Weights of a small class-conditioned image diffusion model.
Model: 32-pixel images, arch unet, norm layernorm, widths [48, 96, 144].
Training: muon at rate 0.0028, batches of 64.
Data: 24607 training examples, 15.6 epochs.
Rows from block 10 of a small class-conditioned image diffusion model, named by matrix and row number. Rows with one number belong to one channel. Each number is 128 + 24 x the weight over its row's rms, rounded and kept within 0 to 255. All counts start at 0. Numbers have three digits each.
After each channel's rows are labels from the 100 images, of 14976 (inputs lightly noised), where the channel reaches its highest value: "responds to" is what is common among them. Only what is clearly more common there than usual is listed. The data: retinal OCT scans (Kermany 2017). In brackets: how many of the 100, against the usual share in percent.
# convs0: first 3x3 conv (model.decb.0.2.convs.0.weight, 96x96x3x3, each kernel summed), inputs 0-47
# convs1: second 3x3 conv (model.decb.0.2.convs.1.weight, 96x96x3x3, transposed, each kernel summed), outputs 0-47

convs0.3:147133105137118144117120107122149124156144157122079147119152096132124154142131164103197165144147123101130115131145061148112160115088116106105094
convs1.3:105156104117144160160113147160062141113141128099122094138099124122157128137119136142118106146106150139120114116130115141142103123162142161079186
responds to: finding: drusen (58 vs 7.4)

convs0.8:210112109119162123112119150146099143141121110135135107135142116151140112090153178143158164100167116092181136127114140106170132162140087143115114
convs1.8:148103137114100170133092127121142140120134168086136151106126089149132103104131132148131121114130102137113141082163172169120138157110108112183085
responds to: finding: diabetic macular edema (51 vs 11.7)

convs0.7:113118104155136104174134088107108152106092158108120124147118083124146111172131129147168158124149122124127094113113128169128139088134111114115124
convs1.7:140119158118108171153099158161086110084151126113137113145163108126119122116135141132086152120136088140166143084123125141112153178161119090098146
responds to: finding: diabetic macular edema (93 vs 11.7)

convs0.24:124110153143111144150114133123128162076141121123154128136132142146175152136125137138121053140145129102128139143163119111197125125109092115160116
convs1.24:138140140091070162101096165120144152111113148171144106138108127119160092126162106153163147140159135144093119111110134163144079162116169142116145
responds to: finding: drusen (26 vs 7.4)

convs0.20:139092136103139174157154114127117160094150138107126152109128113146156134091159127104121127150166131143191159137104098100133124103162141098082127
convs1.20:128113088171136145141110144101112161146105113145143147128151125152132093123098152158084115137075116108122094127092135121160135125184155175152117
responds to: finding: normal (93 vs 51.6)

convs0.48:168107127101135153137127149134142117133095152117110157117124149131167132179090123134121115089127171106129132116128143086134176132159174121124148
convs1.48:089153124111126127148152085097111088180091122124153130119129119129122149118132136131156139118123122123126129087159119163116148127168171156123103
responds to: finding: normal (83 vs 51.6)

convs0.39:098122113131118100090120122113150088098077128097169118123130125178112125134099149110096115128148102146137089139103136143104109120141147141162158
convs1.39:141099135123086166154136147134144134107138131148107124151097101080149102095107128125102151109134140108133097154148112116094147101103162150106137
responds to: finding: diabetic macular edema (55 vs 11.7)

convs0.31:126120136149122139080117137163123121164143161154138132119098147090123154125096169154128162122074126147127161127117118122128117133165166125136140
convs1.31:101123124135144123144119144131153148076087096126137102129141144116133141151163091145151127166145141157178157149125104161143150148143130128122143
responds to: finding: normal (88 vs 51.6)

convs0.82:159170159142130190137139127142092142114101135134108122170162102120112114128184120151168175110125096118106160162140145166118109154129098116135127
convs1.82:122108081126110146125124178151091152160150113132138125103118095157138128140089166162107143115183127120140138113083138140097136140133087099116122
responds to: finding: normal (98 vs 51.6)

convs0.55:136151079130137125081101090189110104163055142155144094129106125105105106115122121128152118133122118154152111087157147129155130104145093118113098
convs1.55:135097129107134096092147116075075168154096131131091129113131144134193146123153136162153130137136103118096109130141097120067134131147104116165099
responds to: finding: drusen (28 vs 7.4)

convs0.81:104092163125144110110164115155146136141143147142164110106174121093120164118162179182141117127125144154105146103126167146100119151140099128143113
convs1.81:148140108128148127127120124177123128090096136148130142156101150111136104116100142136117159103108129128127140143132100145147135111140131158056132
responds to: finding: diabetic macular edema (75 vs 11.7)

convs0.1:119133130116098107150143134195166122093154116153143108111156137119139142124170118106166128128104162093158140106114126174131125124098127146117150
convs1.1:134144142167137139137090125158089131112155130131161122154097153157132159102106132115117114100157097164130150081108120094136125091165111065157180
responds to: finding: drusen (99 vs 7.4)

convs0.11:198106084150137141105125096090124128125133109126114159114140099108111134119129128095117157123083145121165146124117109132101128114145119108105106
convs1.11:066124093160134097132111133163115134131142146150151123137144102159168147169146109121159111097116144179105119133132116147131137163127137127175132
responds to: finding: normal (100 vs 51.6)

convs0.15:133150122107118099150150116145096151099135133120172120105126129093171156118165146123142107161110145071128154100135105112126083106120159122086101
convs1.15:079116179163110118131108172186076123114177136141074108123140111113120121131138115134173107166137097123139123132134110136133104115075128099160129
responds to: finding: diabetic macular edema (69 vs 11.7)

convs0.30:113134158136110148135136122093077121133167151113113096122147130152121145108142148140124101116110081114144148145126153112100108102073073117150136
convs1.30:117078145146116128148071092111160159112125096184134109143126139129128140133194161068119123104139129157126092087106141124153159088130163122157108
responds to: finding: normal (100 vs 51.6)

convs0.94:110111155080122126149093077145126124122125141100142123114113095122118136115128128141132079181101131128096143151149125173091132152115117094140142
convs1.94:171126133156138122144138149163143113135092120167152134137163104139122109121136144055108110121108088104121110111082104124127133163107164113114105
responds to: finding: normal (85 vs 51.6)

convs0.27:098126107126176151159145093168112125114121116111191141145088155133079100131119145140123154147109141153104093126139132129147179156138083128103124
convs1.27:164127097148111108100116146147146140143103154083083157123108092118131154068117125113104142141119117139119133124157132116172114148171124135168098
responds to: finding: drusen (45 vs 7.4)

convs0.23:108128128124103125133118112072119107136146087091120083117113130155110074131113115159103117155106132074095094134149106131097113116077115121101154
convs1.23:107133088109150135083143101133131148140079124149143123130109140114142117121130148133096085149146135132141085091096146103131127131143122068133127
responds to: finding: diabetic macular edema (52 vs 11.7)

convs0.51:094148103141132120131096086109135087114112118100126124109134079113126113119145080111116116119149130143200117125135101105107142144113123113082095
convs1.51:125166131104129115117106115115142146129147112120135163129098138149132140148110124154157161113135086143103121125149115127078105108119115134168125
responds to: finding: normal (83 vs 51.6)

convs0.62:184124100137114112157154124117113096122118140130130172132162111112116155159169137147131103123128114121132162091125165132147105138128129153132149
convs1.62:151100186128143187132144176119132161155088120091122132087173134109129139133105081080132143146180092124088105121111158133173143135138117121153133
responds to: finding: diabetic macular edema (72 vs 11.7)