{"arch": "unet", "model": "class-conditioned image diffusion model", "dataset": "retinal OCT scans (Kermany 2017)", "train_examples": 24607, "image_size": 32, "horizontal_flip": true, "conditioning": "class", "objective": "epsilon", "cond_dim": 192, "targets": ["finding"], "num_classes": 4, "cond_dropout": 0.2, "norm": "layernorm", "hidden_act": "silu", "widths": [48, 96, 144], "blocks_per_level": 3, "scale_shift_norm": true, "attention": false, "upsampling": "nearest_conv", "init": "torch_default", "residual_init": "zero_last", "optimizer": "muon", "muon_scale": "match_rms_adamw", "learning_rate": 0.0028, "momentum": 0.95, "nesterov": true, "orthogonalizer": "newton_schulz_5", "adamw_lr_other_params": 0.0015, "max_grad_norm": 0.5, "gradient_noise": 0.3, "max_steps": 6000, "batch_size": 64, "epochs": 15.6, "lr_schedule": "linear", "final_lr_fraction": 0.05, "warmup_steps": 1200, "weight_decay": 0.2, "adamw_weight_decay_other_params": 0}
Rows from block 10 of a small class-conditioned image diffusion model, named by matrix and row number. Rows with one number belong to one channel. Each number is 50 + 12 x the weight over its row's rms, rounded and kept within 0 to 99. All counts start at 0. After the name is the row's rms in percent of the matrix's.
After each channel's rows are labels from the 100 images, of 14976 (inputs lightly noised), where the channel reaches its highest value: "top examples" is what is common among them. Only what is clearly more common there than usual is listed. The data: retinal OCT scans (Kermany 2017).
# convs0: first 3x3 conv (model.decb.0.2.convs.0.weight, 96x96x3x3, each kernel summed), inputs 0-47
# convs1: second 3x3 conv (model.decb.0.2.convs.1.weight, 96x96x3x3, transposed, each kernel summed), outputs 0-47

convs0.44 108:56 56 36 60 50 48 59 33 58 55 49 55 70 62 38 56 44 38 46 72 58 44 47 43 29 48 51 38 55 49 55 45 33 52 62 66 52 57 32 48 42 64 67 83 38 43 51 40
convs1.44 088:37 57 60 54 69 28 48 73 24 46 25 33 41 53 21 46 84 56 30 45 52 53 55 88 48 36 61 54 56 59 40 68 48 51 43 31 49 49 66 51 45 37 65 48 45 46 67 57
top examples: finding: choroidal neovascularization

convs0.17 099:50 36 62 47 68 48 47 76 51 61 48 43 40 66 62 74 51 52 64 35 60 36 49 51 35 60 53 61 58 43 57 53 46 70 59 76 66 41 41 75 45 46 60 47 61 52 52 55
convs1.17 099:46 51 37 54 57 24 29 46 84 54 51 50 44 37 44 65 49 51 38 69 46 35 39 73 69 51 61 71 57 57 47 66 48 67 49 55 48 37 41 43 39 45 59 47 36 48 55 57
top examples: finding: diabetic macular edema

convs0.13 104:46 29 54 45 64 50 57 74 53 78 53 51 26 23 45 46 58 40 49 25 28 52 54 39 35 49 67 58 39 44 54 37 43 59 66 40 60 47 33 39 37 50 46 56 38 52 48 54
convs1.13 097:55 68 40 51 46 55 43 43 39 46 48 52 68 47 50 35 38 24 44 65 74 52 60 47 17 62 48 68 43 65 34 52 48 54 70 47 44 46 59 47 59 53 53 32 29 54 68 52
top examples: finding: choroidal neovascularization

convs0.86 090:49 63 53 34 65 45 65 86 55 38 46 70 36 54 39 56 60 62 56 46 27 59 48 53 71 51 47 23 41 46 49 41 46 46 48 60 58 41 27 55 45 42 38 65 40 36 65 33
convs1.86 080:53 39 65 54 69 60 42 56 41 44 86 40 45 30 63 59 41 54 60 60 56 26 60 39 73 51 56 46 36 68 58 40 53 65 52 70 47 61 63 65 45 45 63 61 68 36 51 51
top examples: finding: choroidal neovascularization

convs0.78 087:42 41 63 30 38 34 34 45 72 56 35 59 25 45 56 54 67 55 64 48 45 52 52 45 47 63 53 53 44 50 65 60 28 65 63 48 40 46 47 55 58 56 24 57 64 55 28 36
convs1.78 104:56 46 51 57 64 36 51 51 34 24 63 46 71 31 65 34 38 50 45 62 33 67 45 32 50 46 49 60 66 40 52 33 61 38 49 31 48 60 50 49 52 63 50 30 42 73 81 47
top examples: finding: normal

convs0.95 104:62 44 44 49 44 61 46 32 37 40 27 55 48 46 63 20 67 26 58 50 61 43 58 45 52 56 69 38 46 77 48 48 47 37 35 44 58 56 51 70 34 39 55 67 65 24 45 62
convs1.95 093:46 45 42 50 57 36 42 55 51 63 51 44 52 52 37 55 47 52 43 30 57 52 41 51 28 50 65 49 42 51 68 42 58 35 33 39 58 43 63 60 65 58 42 42 52 62 59 45
top examples: finding: normal

convs0.89 104:66 53 66 33 61 68 40 52 51 35 67 59 58 63 35 29 59 45 50 69 45 38 51 33 43 47 31 47 43 48 33 50 46 54 52 54 60 31 50 52 54 48 44 68 68 46 63 60
convs1.89 099:47 37 45 47 44 50 57 66 66 46 69 52 35 45 52 63 61 30 63 43 57 46 65 54 42 53 51 28 60 49 45 29 52 44 56 68 46 65 60 31 63 56 39 66 44 68 29 45
top examples: finding: drusen

convs0.79 106:54 64 34 44 68 47 56 76 50 27 58 37 58 66 29 46 54 51 48 53 57 58 47 63 44 46 55 41 67 23 61 54 36 59 50 57 53 66 42 21 51 50 36 34 54 62 55 46
convs1.79 102:53 45 50 47 46 71 22 63 40 59 63 57 51 31 49 57 35 50 42 40 55 22 60 59 48 50 54 27 48 45 36 44 48 12 57 34 37 62 66 38 51 30 49 38 47 44 60 60
top examples: finding: diabetic macular edema

convs0.6 100:34 48 69 49 44 60 42 45 77 40 56 49 33 59 50 53 47 21 60 55 59 53 54 35 58 53 51 51 55 50 57 41 64 33 33 71 63 46 71 70 43 69 41 40 43 42 52 29
convs1.6 106:37 50 69 38 47 51 55 51 41 61 46 50 73 54 65 32 47 65 60 51 52 47 52 75 47 45 33 36 39 55 47 54 40 72 47 43 66 27 26 58 67 34 44 36 45 48 56 47
top examples: finding: choroidal neovascularization

convs0.91 105:37 60 54 62 78 69 45 49 28 68 42 55 37 59 56 43 61 56 67 57 59 36 27 42 39 41 34 48 37 47 58 55 38 45 33 58 30 36 46 26 41 41 30 45 51 33 40 47
convs1.91 097:43 53 51 29 49 37 12 35 55 48 71 40 37 41 43 30 54 38 46 46 57 64 31 46 52 48 39 24 42 63 53 45 40 69 68 58 54 38 59 53 56 72 48 64 36 44 49 16
top examples: finding: normal

convs0.33 119:45 68 38 35 44 76 57 43 42 46 69 46 82 70 46 47 39 54 49 64 55 55 55 30 48 50 45 42 53 51 59 44 39 60 33 56 47 54 48 53 66 52 30 29 60 45 41 26
convs1.33 114:51 36 70 57 66 73 40 66 51 69 62 62 37 46 50 41 58 49 65 52 50 60 68 56 46 63 43 56 46 45 43 57 59 56 47 57 60 48 83 52 32 48 46 54 41 62 57 44
top examples: finding: choroidal neovascularization

convs0.76 097:74 22 55 25 56 39 36 39 55 40 33 49 79 63 58 53 48 51 44 76 60 46 57 47 57 49 41 53 41 70 49 49 49 31 37 57 35 49 40 43 42 37 39 23 52 46 46 39
convs1.76 110:29 63 33 61 42 52 55 38 44 70 56 50 43 62 49 72 44 46 72 56 56 53 73 56 60 60 64 46 61 42 44 42 31 36 39 56 30 58 59 43 68 46 69 48 42 47 59 62
top examples: finding: normal

convs0.14 108:60 46 38 50 54 50 66 46 36 61 47 54 50 44 43 61 42 67 62 32 59 47 53 40 55 34 57 60 33 51 54 39 51 76 68 30 63 56 74 58 48 65 60 49 32 63 39 52
convs1.14 097:35 53 40 59 62 59 68 47 71 33 54 56 69 68 54 52 33 48 48 44 54 48 46 39 42 66 60 30 53 54 64 52 37 68 50 40 58 41 45 59 42 61 37 69 43 58 45 56
top examples: finding: diabetic macular edema

convs0.29 088:47 49 43 57 53 45 40 45 47 57 65 27 40 58 77 26 56 77 26 55 43 50 49 36 52 76 33 52 32 52 29 47 62 61 46 48 50 54 57 45 51 55 56 63 47 50 30 75
convs1.29 107:29 64 40 53 35 48 56 57 44 22 48 39 52 39 51 48 35 54 37 48 59 62 29 33 52 45 55 51 61 68 42 61 46 34 57 59 46 67 50 42 25 34 29 46 41 36 41 32
top examples: finding: normal

convs0.34 094:23 41 57 45 50 38 49 76 57 45 41 47 39 63 56 71 35 49 29 48 60 44 55 41 52 44 40 55 38 50 47 47 59 68 53 47 62 56 49 43 68 37 62 52 56 16 48 52
convs1.34 102:38 62 32 49 44 79 44 28 65 55 36 64 45 51 34 52 41 49 39 68 61 55 56 58 55 31 72 36 64 43 51 60 48 69 46 43 35 41 39 38 58 35 31 57 40 59 26 52
top examples: finding: diabetic macular edema; finding: drusen

convs0.26 107:38 60 54 66 54 46 45 68 20 54 48 49 54 71 40 57 50 28 67 71 45 55 17 35 43 46 70 40 45 30 56 78 43 50 53 47 49 66 49 52 46 48 49 50 49 51 30 61
convs1.26 106:55 51 40 54 53 51 64 46 42 57 48 59 63 64 63 50 55 56 52 33 41 52 53 71 30 75 30 56 29 30 63 45 42 25 43 56 43 36 39 39 49 64 45 41 61 65 72 28
top examples: finding: diabetic macular edema

convs0.38 101:48 46 50 59 43 22 32 57 58 51 46 47 37 59 48 39 60 65 46 69 42 36 47 38 40 65 68 47 39 56 28 53 53 46 54 65 42 48 73 56 46 54 39 55 54 79 56 55
convs1.38 107:57 59 45 36 58 50 52 64 29 46 38 48 49 49 36 44 40 68 60 52 29 50 49 43 57 49 24 34 42 72 64 52 59 61 33 42 38 55 48 45 50 50 59 36 67 30 44 36
top examples: finding: diabetic macular edema

convs0.92 104:57 21 36 54 28 60 60 60 52 40 43 37 69 63 69 49 65 43 50 36 38 48 48 52 43 39 37 45 34 64 48 58 50 56 71 60 44 56 44 31 51 60 43 70 48 50 54 47
convs1.92 106:40 48 37 55 50 79 54 55 65 35 47 55 37 58 42 56 35 48 45 60 43 35 42 51 67 56 36 26 42 49 40 65 38 63 71 58 45 49 52 58 61 69 46 58 48 32 51 68
top examples: finding: choroidal neovascularization

convs0.22 088:72 43 63 54 59 41 70 73 57 74 34 59 55 66 58 67 42 52 53 35 38 49 66 53 57 59 63 32 52 66 54 48 37 50 45 59 60 66 63 48 30 51 34 41 48 36 63 53
convs1.22 096:34 54 36 49 48 61 59 69 62 52 25 71 44 60 31 59 38 50 49 48 68 39 29 26 29 47 49 48 55 54 37 42 37 42 50 52 34 45 47 30 65 59 68 47 43 42 53 45
top examples: finding: normal

convs0.52 113:61 44 74 30 46 45 44 48 45 61 46 37 56 33 45 38 55 37 44 52 39 66 58 52 48 78 33 82 52 46 50 36 32 56 27 75 61 36 52 51 43 47 41 45 52 54 59 55
convs1.52 100:72 57 57 46 44 63 36 45 54 44 34 55 38 52 46 50 47 60 63 62 27 42 54 50 55 18 61 45 47 40 53 93 51 26 57 33 54 43 41 39 42 54 60 46 52 46 51 52
top examples: finding: normal

convs0.49 099:36 34 45 55 55 41 50 67 50 66 58 36 22 48 61 50 61 62 55 48 57 53 43 60 60 65 42 64 66 33 85 52 51 45 53 54 56 51 35 43 49 23 75 62 50 65 49 64
convs1.49 096:60 42 57 51 50 33 45 40 56 42 40 50 56 70 68 59 44 72 52 66 42 45 56 62 52 57 35 57 39 45 44 34 29 56 54 77 55 72 52 57 35 62 62 34 60 41 56 53
top examples: finding: diabetic macular edema

convs0.61 110:64 60 39 51 65 20 38 56 53 51 48 45 54 49 36 43 39 38 40 49 46 50 25 62 36 58 55 27 45 47 50 48 63 52 62 70 39 72 53 53 68 62 65 44 49 59 55 60
convs1.61 102:53 39 25 23 53 76 50 68 61 58 22 57 42 50 56 47 60 33 58 55 50 44 61 50 39 43 30 64 33 45 49 59 45 73 47 53 54 31 49 40 34 46 60 55 66 50 57 48
top examples: finding: drusen

convs0.9 101:56 47 64 40 63 28 71 43 45 42 42 52 61 52 48 48 30 58 49 37 52 50 60 52 55 47 71 61 39 48 47 57 53 57 42 49 60 61 46 29 49 54 53 63 66 49 57 58
convs1.9 089:43 30 46 34 51 53 48 38 64 50 46 57 41 27 44 52 54 68 45 35 51 42 45 60 55 49 48 34 40 46 44 41 48 46 38 16 49 40 45 54 45 44 76 35 39 48 54 36
top examples: finding: diabetic macular edema

convs0.53 095:49 27 59 56 45 67 37 79 47 64 49 62 63 34 50 51 71 33 45 35 51 44 66 51 57 59 53 54 53 50 34 45 78 63 43 34 58 61 52 47 38 49 45 58 45 24 59 60
convs1.53 084:43 28 57 49 45 67 37 68 50 55 44 67 81 53 47 54 57 46 42 47 46 50 44 32 64 65 35 57 60 53 45 45 47 51 49 46 73 60 35 70 47 61 59 60 53 62 26 59
top examples: finding: choroidal neovascularization

convs0.50 100:33 34 51 39 46 50 59 80 59 69 51 48 54 54 46 43 48 61 51 36 56 32 44 40 48 36 49 63 67 46 75 75 42 53 37 60 32 63 53 33 34 62 75 50 36 51 70 49
convs1.50 098:45 30 61 61 37 66 64 35 44 63 53 74 41 43 70 36 50 41 22 69 41 35 43 27 48 59 49 45 51 31 51 33 44 41 63 64 41 48 61 35 61 58 55 52 32 45 65 50
top examples: finding: choroidal neovascularization

convs0.90 096:35 33 64 53 56 32 34 55 45 60 67 58 36 52 38 47 53 41 44 47 47 39 59 46 61 48 37 69 42 31 41 51 40 68 65 50 62 55 36 42 26 47 77 75 33 44 71 35
convs1.90 096:34 60 26 57 55 62 63 43 48 66 42 44 43 60 42 68 48 48 57 47 32 30 62 51 42 45 50 70 39 34 51 49 44 51 53 18 59 49 71 39 37 59 40 67 45 43 36 47
top examples: finding: diabetic macular edema

convs0.68 090:38 33 53 39 58 52 55 51 24 59 64 56 68 38 41 32 56 67 53 27 61 38 73 39 46 51 46 45 44 42 30 50 68 46 42 39 47 45 48 54 51 55 34 66 71 37 40 70
convs1.68 102:47 77 66 45 49 42 42 37 58 40 58 43 33 53 60 49 59 35 40 61 56 65 42 50 27 44 64 61 50 51 44 39 41 55 51 37 37 56 62 67 33 45 63 30 47 54 52 48
top examples: finding: diabetic macular edema

convs0.73 086:61 35 76 62 43 58 66 52 42 30 45 45 35 55 57 46 63 51 48 69 56 54 34 64 37 59 75 39 29 58 47 59 37 65 35 47 65 52 57 52 55 54 54 43 50 61 52 62
convs1.73 094:51 54 61 35 68 51 32 56 42 39 43 85 30 34 46 31 17 50 25 46 56 43 38 59 49 43 40 45 65 41 68 38 48 51 55 49 62 55 64 70 41 47 42 63 60 41 41 49
top examples: finding: normal

convs0.35 102:56 36 46 59 54 75 25 39 51 62 53 51 53 37 71 69 67 42 50 60 53 48 57 51 54 33 45 60 51 71 46 50 57 84 37 41 51 52 56 49 57 46 38 77 57 40 45 46
convs1.35 108:50 72 53 33 55 32 49 55 43 45 51 52 48 44 31 35 53 61 43 52 30 56 65 37 45 77 52 63 53 59 66 62 34 48 59 35 43 26 40 40 48 47 52 37 71 47 49 42
top examples: finding: diabetic macular edema

convs0.77 105:27 37 39 49 34 46 53 26 41 42 47 69 56 46 30 60 36 33 57 57 39 55 58 75 39 64 51 48 55 64 51 54 67 47 54 36 37 45 42 54 55 43 47 51 50 44 40 57
convs1.77 095:49 51 51 33 69 49 29 34 49 58 71 49 48 52 45 32 52 45 42 61 52 60 54 51 59 48 46 46 48 47 50 40 36 39 34 47 63 40 51 43 58 63 50 50 61 42 41 48
top examples: finding: normal

convs0.10 101:49 51 37 63 58 37 38 40 40 44 44 52 53 49 27 33 51 39 28 59 60 49 62 52 36 47 70 68 45 64 62 46 55 57 59 42 46 45 43 48 46 49 71 34 47 62 50 36
convs1.10 108:49 59 49 46 50 52 44 63 54 44 49 62 51 45 59 63 43 43 56 41 35 53 51 75 63 46 64 48 51 47 72 40 47 66 55 45 38 58 65 32 68 41 25 48 37 45 62 32
top examples: finding: diabetic macular edema

convs0.40 088:43 42 48 42 45 75 50 49 50 46 45 59 64 49 63 67 63 54 58 17 41 36 56 46 58 30 46 73 28 50 54 54 58 53 51 41 51 41 57 61 42 45 43 57 37 54 38 56
convs1.40 091:49 46 48 45 36 37 56 34 57 51 49 38 51 38 48 28 19 58 73 44 47 49 45 38 50 42 66 59 44 31 36 59 49 76 61 48 63 36 50 53 53 39 21 48 24 60 66 52
top examples: finding: diabetic macular edema

convs0.83 095:68 19 48 53 51 71 43 44 46 49 55 61 39 55 40 60 54 38 40 45 32 21 72 56 50 51 58 54 21 38 64 51 52 36 48 42 32 58 58 39 62 51 65 34 42 38 30 54
convs1.83 110:55 41 35 55 38 35 47 54 47 33 65 42 74 66 31 63 46 56 51 53 47 56 26 47 33 48 37 65 69 55 41 54 46 47 51 42 59 47 39 38 40 36 45 50 47 62 47 41
top examples: finding: normal

convs0.64 092:60 51 17 48 42 37 55 33 52 43 41 40 48 69 53 44 44 50 54 40 36 59 56 44 36 17 46 32 27 76 41 56 53 45 65 56 39 47 53 37 42 44 32 33 51 45 56 38
convs1.64 106:56 35 60 73 69 38 41 52 33 50 43 32 67 23 57 51 49 68 24 41 52 48 31 59 59 62 46 50 44 26 37 62 53 65 49 50 63 41 68 57 57 27 46 70 58 67 48 72
top examples: finding: choroidal neovascularization

convs0.37 097:29 56 63 53 87 51 48 41 58 42 60 48 49 54 45 62 75 39 58 51 50 37 50 46 39 26 49 57 59 46 55 35 42 39 41 33 52 31 75 62 32 41 62 52 41 59 47 45
convs1.37 098:62 57 31 40 38 56 59 76 47 54 47 47 56 46 58 41 37 47 54 49 52 53 51 58 44 56 48 51 43 43 63 51 50 55 47 42 49 71 61 42 80 49 37 36 70 39 73 57
top examples: finding: diabetic macular edema

convs0.19 118:61 45 55 41 42 50 44 44 47 35 47 44 59 49 53 48 43 27 44 33 52 50 47 37 55 36 51 22 58 58 59 47 46 27 40 46 53 59 65 53 59 48 57 44 66 48 56 53
convs1.19 108:54 40 42 77 29 38 43 42 33 70 35 54 42 56 81 40 47 61 57 28 51 44 54 61 44 59 37 54 47 34 26 65 53 48 52 42 67 53 48 62 46 43 49 35 55 44 44 63
top examples: finding: choroidal neovascularization

convs0.71 096:52 44 54 52 37 47 60 26 63 63 43 45 60 69 52 42 41 70 46 39 52 40 61 44 57 63 57 67 37 53 37 45 31 56 68 35 38 42 52 46 57 36 41 46 63 46 46 52
convs1.71 093:63 55 50 28 51 50 54 49 48 39 51 46 53 57 48 73 38 61 57 45 58 50 40 82 38 14 46 64 56 57 46 44 49 62 68 54 68 58 42 51 49 69 47 40 48 79 43 48
top examples: finding: normal

convs0.60 100:59 50 60 28 59 41 37 41 26 60 52 60 53 41 64 60 53 56 38 46 59 52 51 52 28 40 54 67 68 55 59 48 31 66 43 54 54 19 59 42 61 57 55 76 53 79 48 53
convs1.60 108:42 40 39 35 32 46 66 45 57 18 43 21 57 60 35 57 42 71 40 37 74 56 56 37 42 51 59 63 23 57 56 51 59 36 60 61 60 44 35 50 47 26 46 50 55 39 42 60
top examples: finding: diabetic macular edema

convs0.88 090:41 50 33 44 53 58 48 48 55 55 51 22 57 44 53 66 55 51 43 47 48 54 38 42 59 51 47 47 55 47 62 44 33 68 57 52 49 44 57 51 39 62 50 45 56 11 52 71
convs1.88 115:48 40 38 58 48 62 49 58 63 56 47 55 52 68 38 53 48 89 56 35 42 36 64 44 69 55 60 34 55 67 64 51 51 49 31 56 45 50 32 34 54 46 54 51 53 54 41 55
top examples: finding: diabetic macular edema

convs0.75 102:27 46 63 93 56 61 53 66 35 45 58 39 41 44 49 39 55 65 48 48 41 54 65 60 50 29 70 66 36 48 51 50 34 37 69 47 59 47 61 40 23 43 32 46 53 45 48 58
convs1.75 089:49 65 38 32 54 43 69 40 31 45 58 48 59 46 21 59 52 48 48 58 50 49 61 58 56 60 58 41 55 64 74 43 48 61 34 60 57 64 50 50 43 55 34 45 19 47 43 54
top examples: finding: normal

convs0.43 098:39 69 62 50 66 36 39 56 62 57 81 69 60 53 39 66 65 48 63 34 54 45 57 71 51 52 44 39 40 52 39 66 34 47 49 34 60 50 70 42 46 53 35 44 48 55 57 46
convs1.43 099:56 41 59 72 26 55 55 19 34 57 55 56 52 63 49 61 60 53 44 53 42 47 59 41 56 39 44 29 61 51 75 66 82 70 45 43 49 49 28 40 50 50 44 39 68 43 52 58
top examples: finding: drusen; finding: diabetic macular edema

convs0.58 089:66 37 75 36 70 67 55 46 58 56 51 44 65 52 41 65 54 50 60 38 65 65 54 74 47 55 43 61 31 49 45 50 37 50 66 60 40 54 39 57 50 47 25 57 46 56 20 52
convs1.58 100:52 50 57 46 68 56 65 38 44 38 78 68 41 52 53 54 69 59 28 62 47 53 50 30 52 30 36 26 53 64 66 31 59 63 69 56 37 49 30 71 63 42 51 43 44 65 33 49
top examples: finding: choroidal neovascularization; finding: diabetic macular edema

convs0.32 079:51 65 45 52 30 66 47 58 45 50 50 43 36 54 34 33 37 30 93 46 54 59 53 45 45 55 37 43 37 68 64 46 42 69 68 46 44 58 42 44 48 39 40 68 58 45 37 56
convs1.32 110:41 32 43 51 32 35 57 48 63 70 50 69 63 58 62 46 51 41 43 51 34 48 36 45 51 46 53 44 27 39 52 78 69 75 44 56 38 40 38 50 52 53 35 48 66 51 35 43
top examples: finding: normal

convs0.21 095:38 51 58 54 61 64 55 34 60 55 67 31 49 56 48 60 28 37 51 55 64 49 55 38 61 55 49 48 60 58 42 49 47 46 74 53 44 56 55 49 53 39 31 45 41 81 54 59
convs1.21 106:27 64 64 48 46 34 49 53 57 43 38 45 61 67 55 76 69 65 52 21 59 60 37 51 39 31 62 37 51 45 58 51 62 53 50 54 56 36 45 44 38 58 51 64 78 33 36 60
top examples: finding: diabetic macular edema

convs0.74 098:52 52 53 74 36 64 55 64 61 47 68 57 48 52 22 43 51 71 55 53 61 59 67 37 39 56 58 56 37 49 48 56 61 58 55 31 61 58 56 41 36 66 20 46 41 44 56 54
convs1.74 102:48 55 50 45 51 54 39 35 47 61 41 57 36 37 61 36 43 43 51 26 48 55 26 48 51 35 43 51 54 22 51 36 57 50 62 82 41 61 39 26 59 29 54 64 41 79 53 57
top examples: finding: diabetic macular edema

convs0.4 108:57 36 44 52 43 42 59 32 77 39 55 81 43 59 36 35 53 73 34 64 54 33 39 55 49 44 40 31 32 67 48 32 67 48 62 55 55 46 56 53 45 65 52 51 52 68 43 80
convs1.4 098:61 47 32 60 52 44 55 62 40 38 64 38 47 57 58 44 50 66 68 61 57 58 64 39 57 57 66 66 56 38 51 48 58 58 50 48 27 43 35 45 36 49 47 49 36 19 74 51
top examples: finding: normal

convs0.69 088:44 52 47 42 56 40 44 54 40 40 49 66 51 44 59 37 45 35 52 43 44 39 54 66 62 46 32 42 50 51 46 44 52 61 63 55 19 75 23 48 60 74 44 56 54 70 40 52
convs1.69 096:29 62 48 27 68 64 60 56 41 56 45 50 21 34 66 44 60 36 71 52 45 47 53 28 38 38 30 41 47 40 37 60 38 63 46 55 60 39 44 56 38 51 48 62 63 39 46 40
top examples: finding: drusen

convs0.63 095:48 56 55 56 53 55 33 40 39 41 59 46 51 80 38 70 54 65 49 69 45 43 56 49 60 42 39 60 61 66 53 68 30 64 49 54 51 36 56 62 31 43 31 31 46 50 44 66
convs1.63 103:56 43 52 42 61 52 58 50 62 57 41 55 63 65 34 45 59 45 30 49 67 31 55 31 43 45 39 34 19 20 44 58 34 59 59 63 48 42 35 55 43 45 63 44 47 57 37 63
top examples: finding: normal

convs0.0 103:59 53 57 58 33 72 30 59 67 73 35 52 29 53 45 52 68 43 39 52 45 57 59 60 55 68 60 65 55 54 43 67 60 29 48 52 46 36 62 54 48 58 57 54 48 41 53 77
convs1.0 105:38 29 55 37 17 38 61 68 44 41 57 65 34 48 57 57 58 47 59 56 67 52 49 55 65 45 58 42 42 68 33 53 52 33 55 52 32 55 50 55 67 69 48 25 65 52 55 50
top examples: finding: choroidal neovascularization

convs0.67 084:42 69 29 19 42 51 37 67 40 66 44 54 49 59 73 52 44 52 53 35 39 59 60 65 61 23 46 55 27 42 40 52 51 40 47 47 47 46 44 65 55 52 39 61 46 42 66 51
convs1.67 091:49 45 50 49 51 61 61 59 59 69 37 37 64 31 48 59 56 48 36 52 58 36 51 57 47 24 35 76 47 37 37 48 43 63 55 32 33 44 44 77 51 48 46 50 26 33 41 52
top examples: finding: normal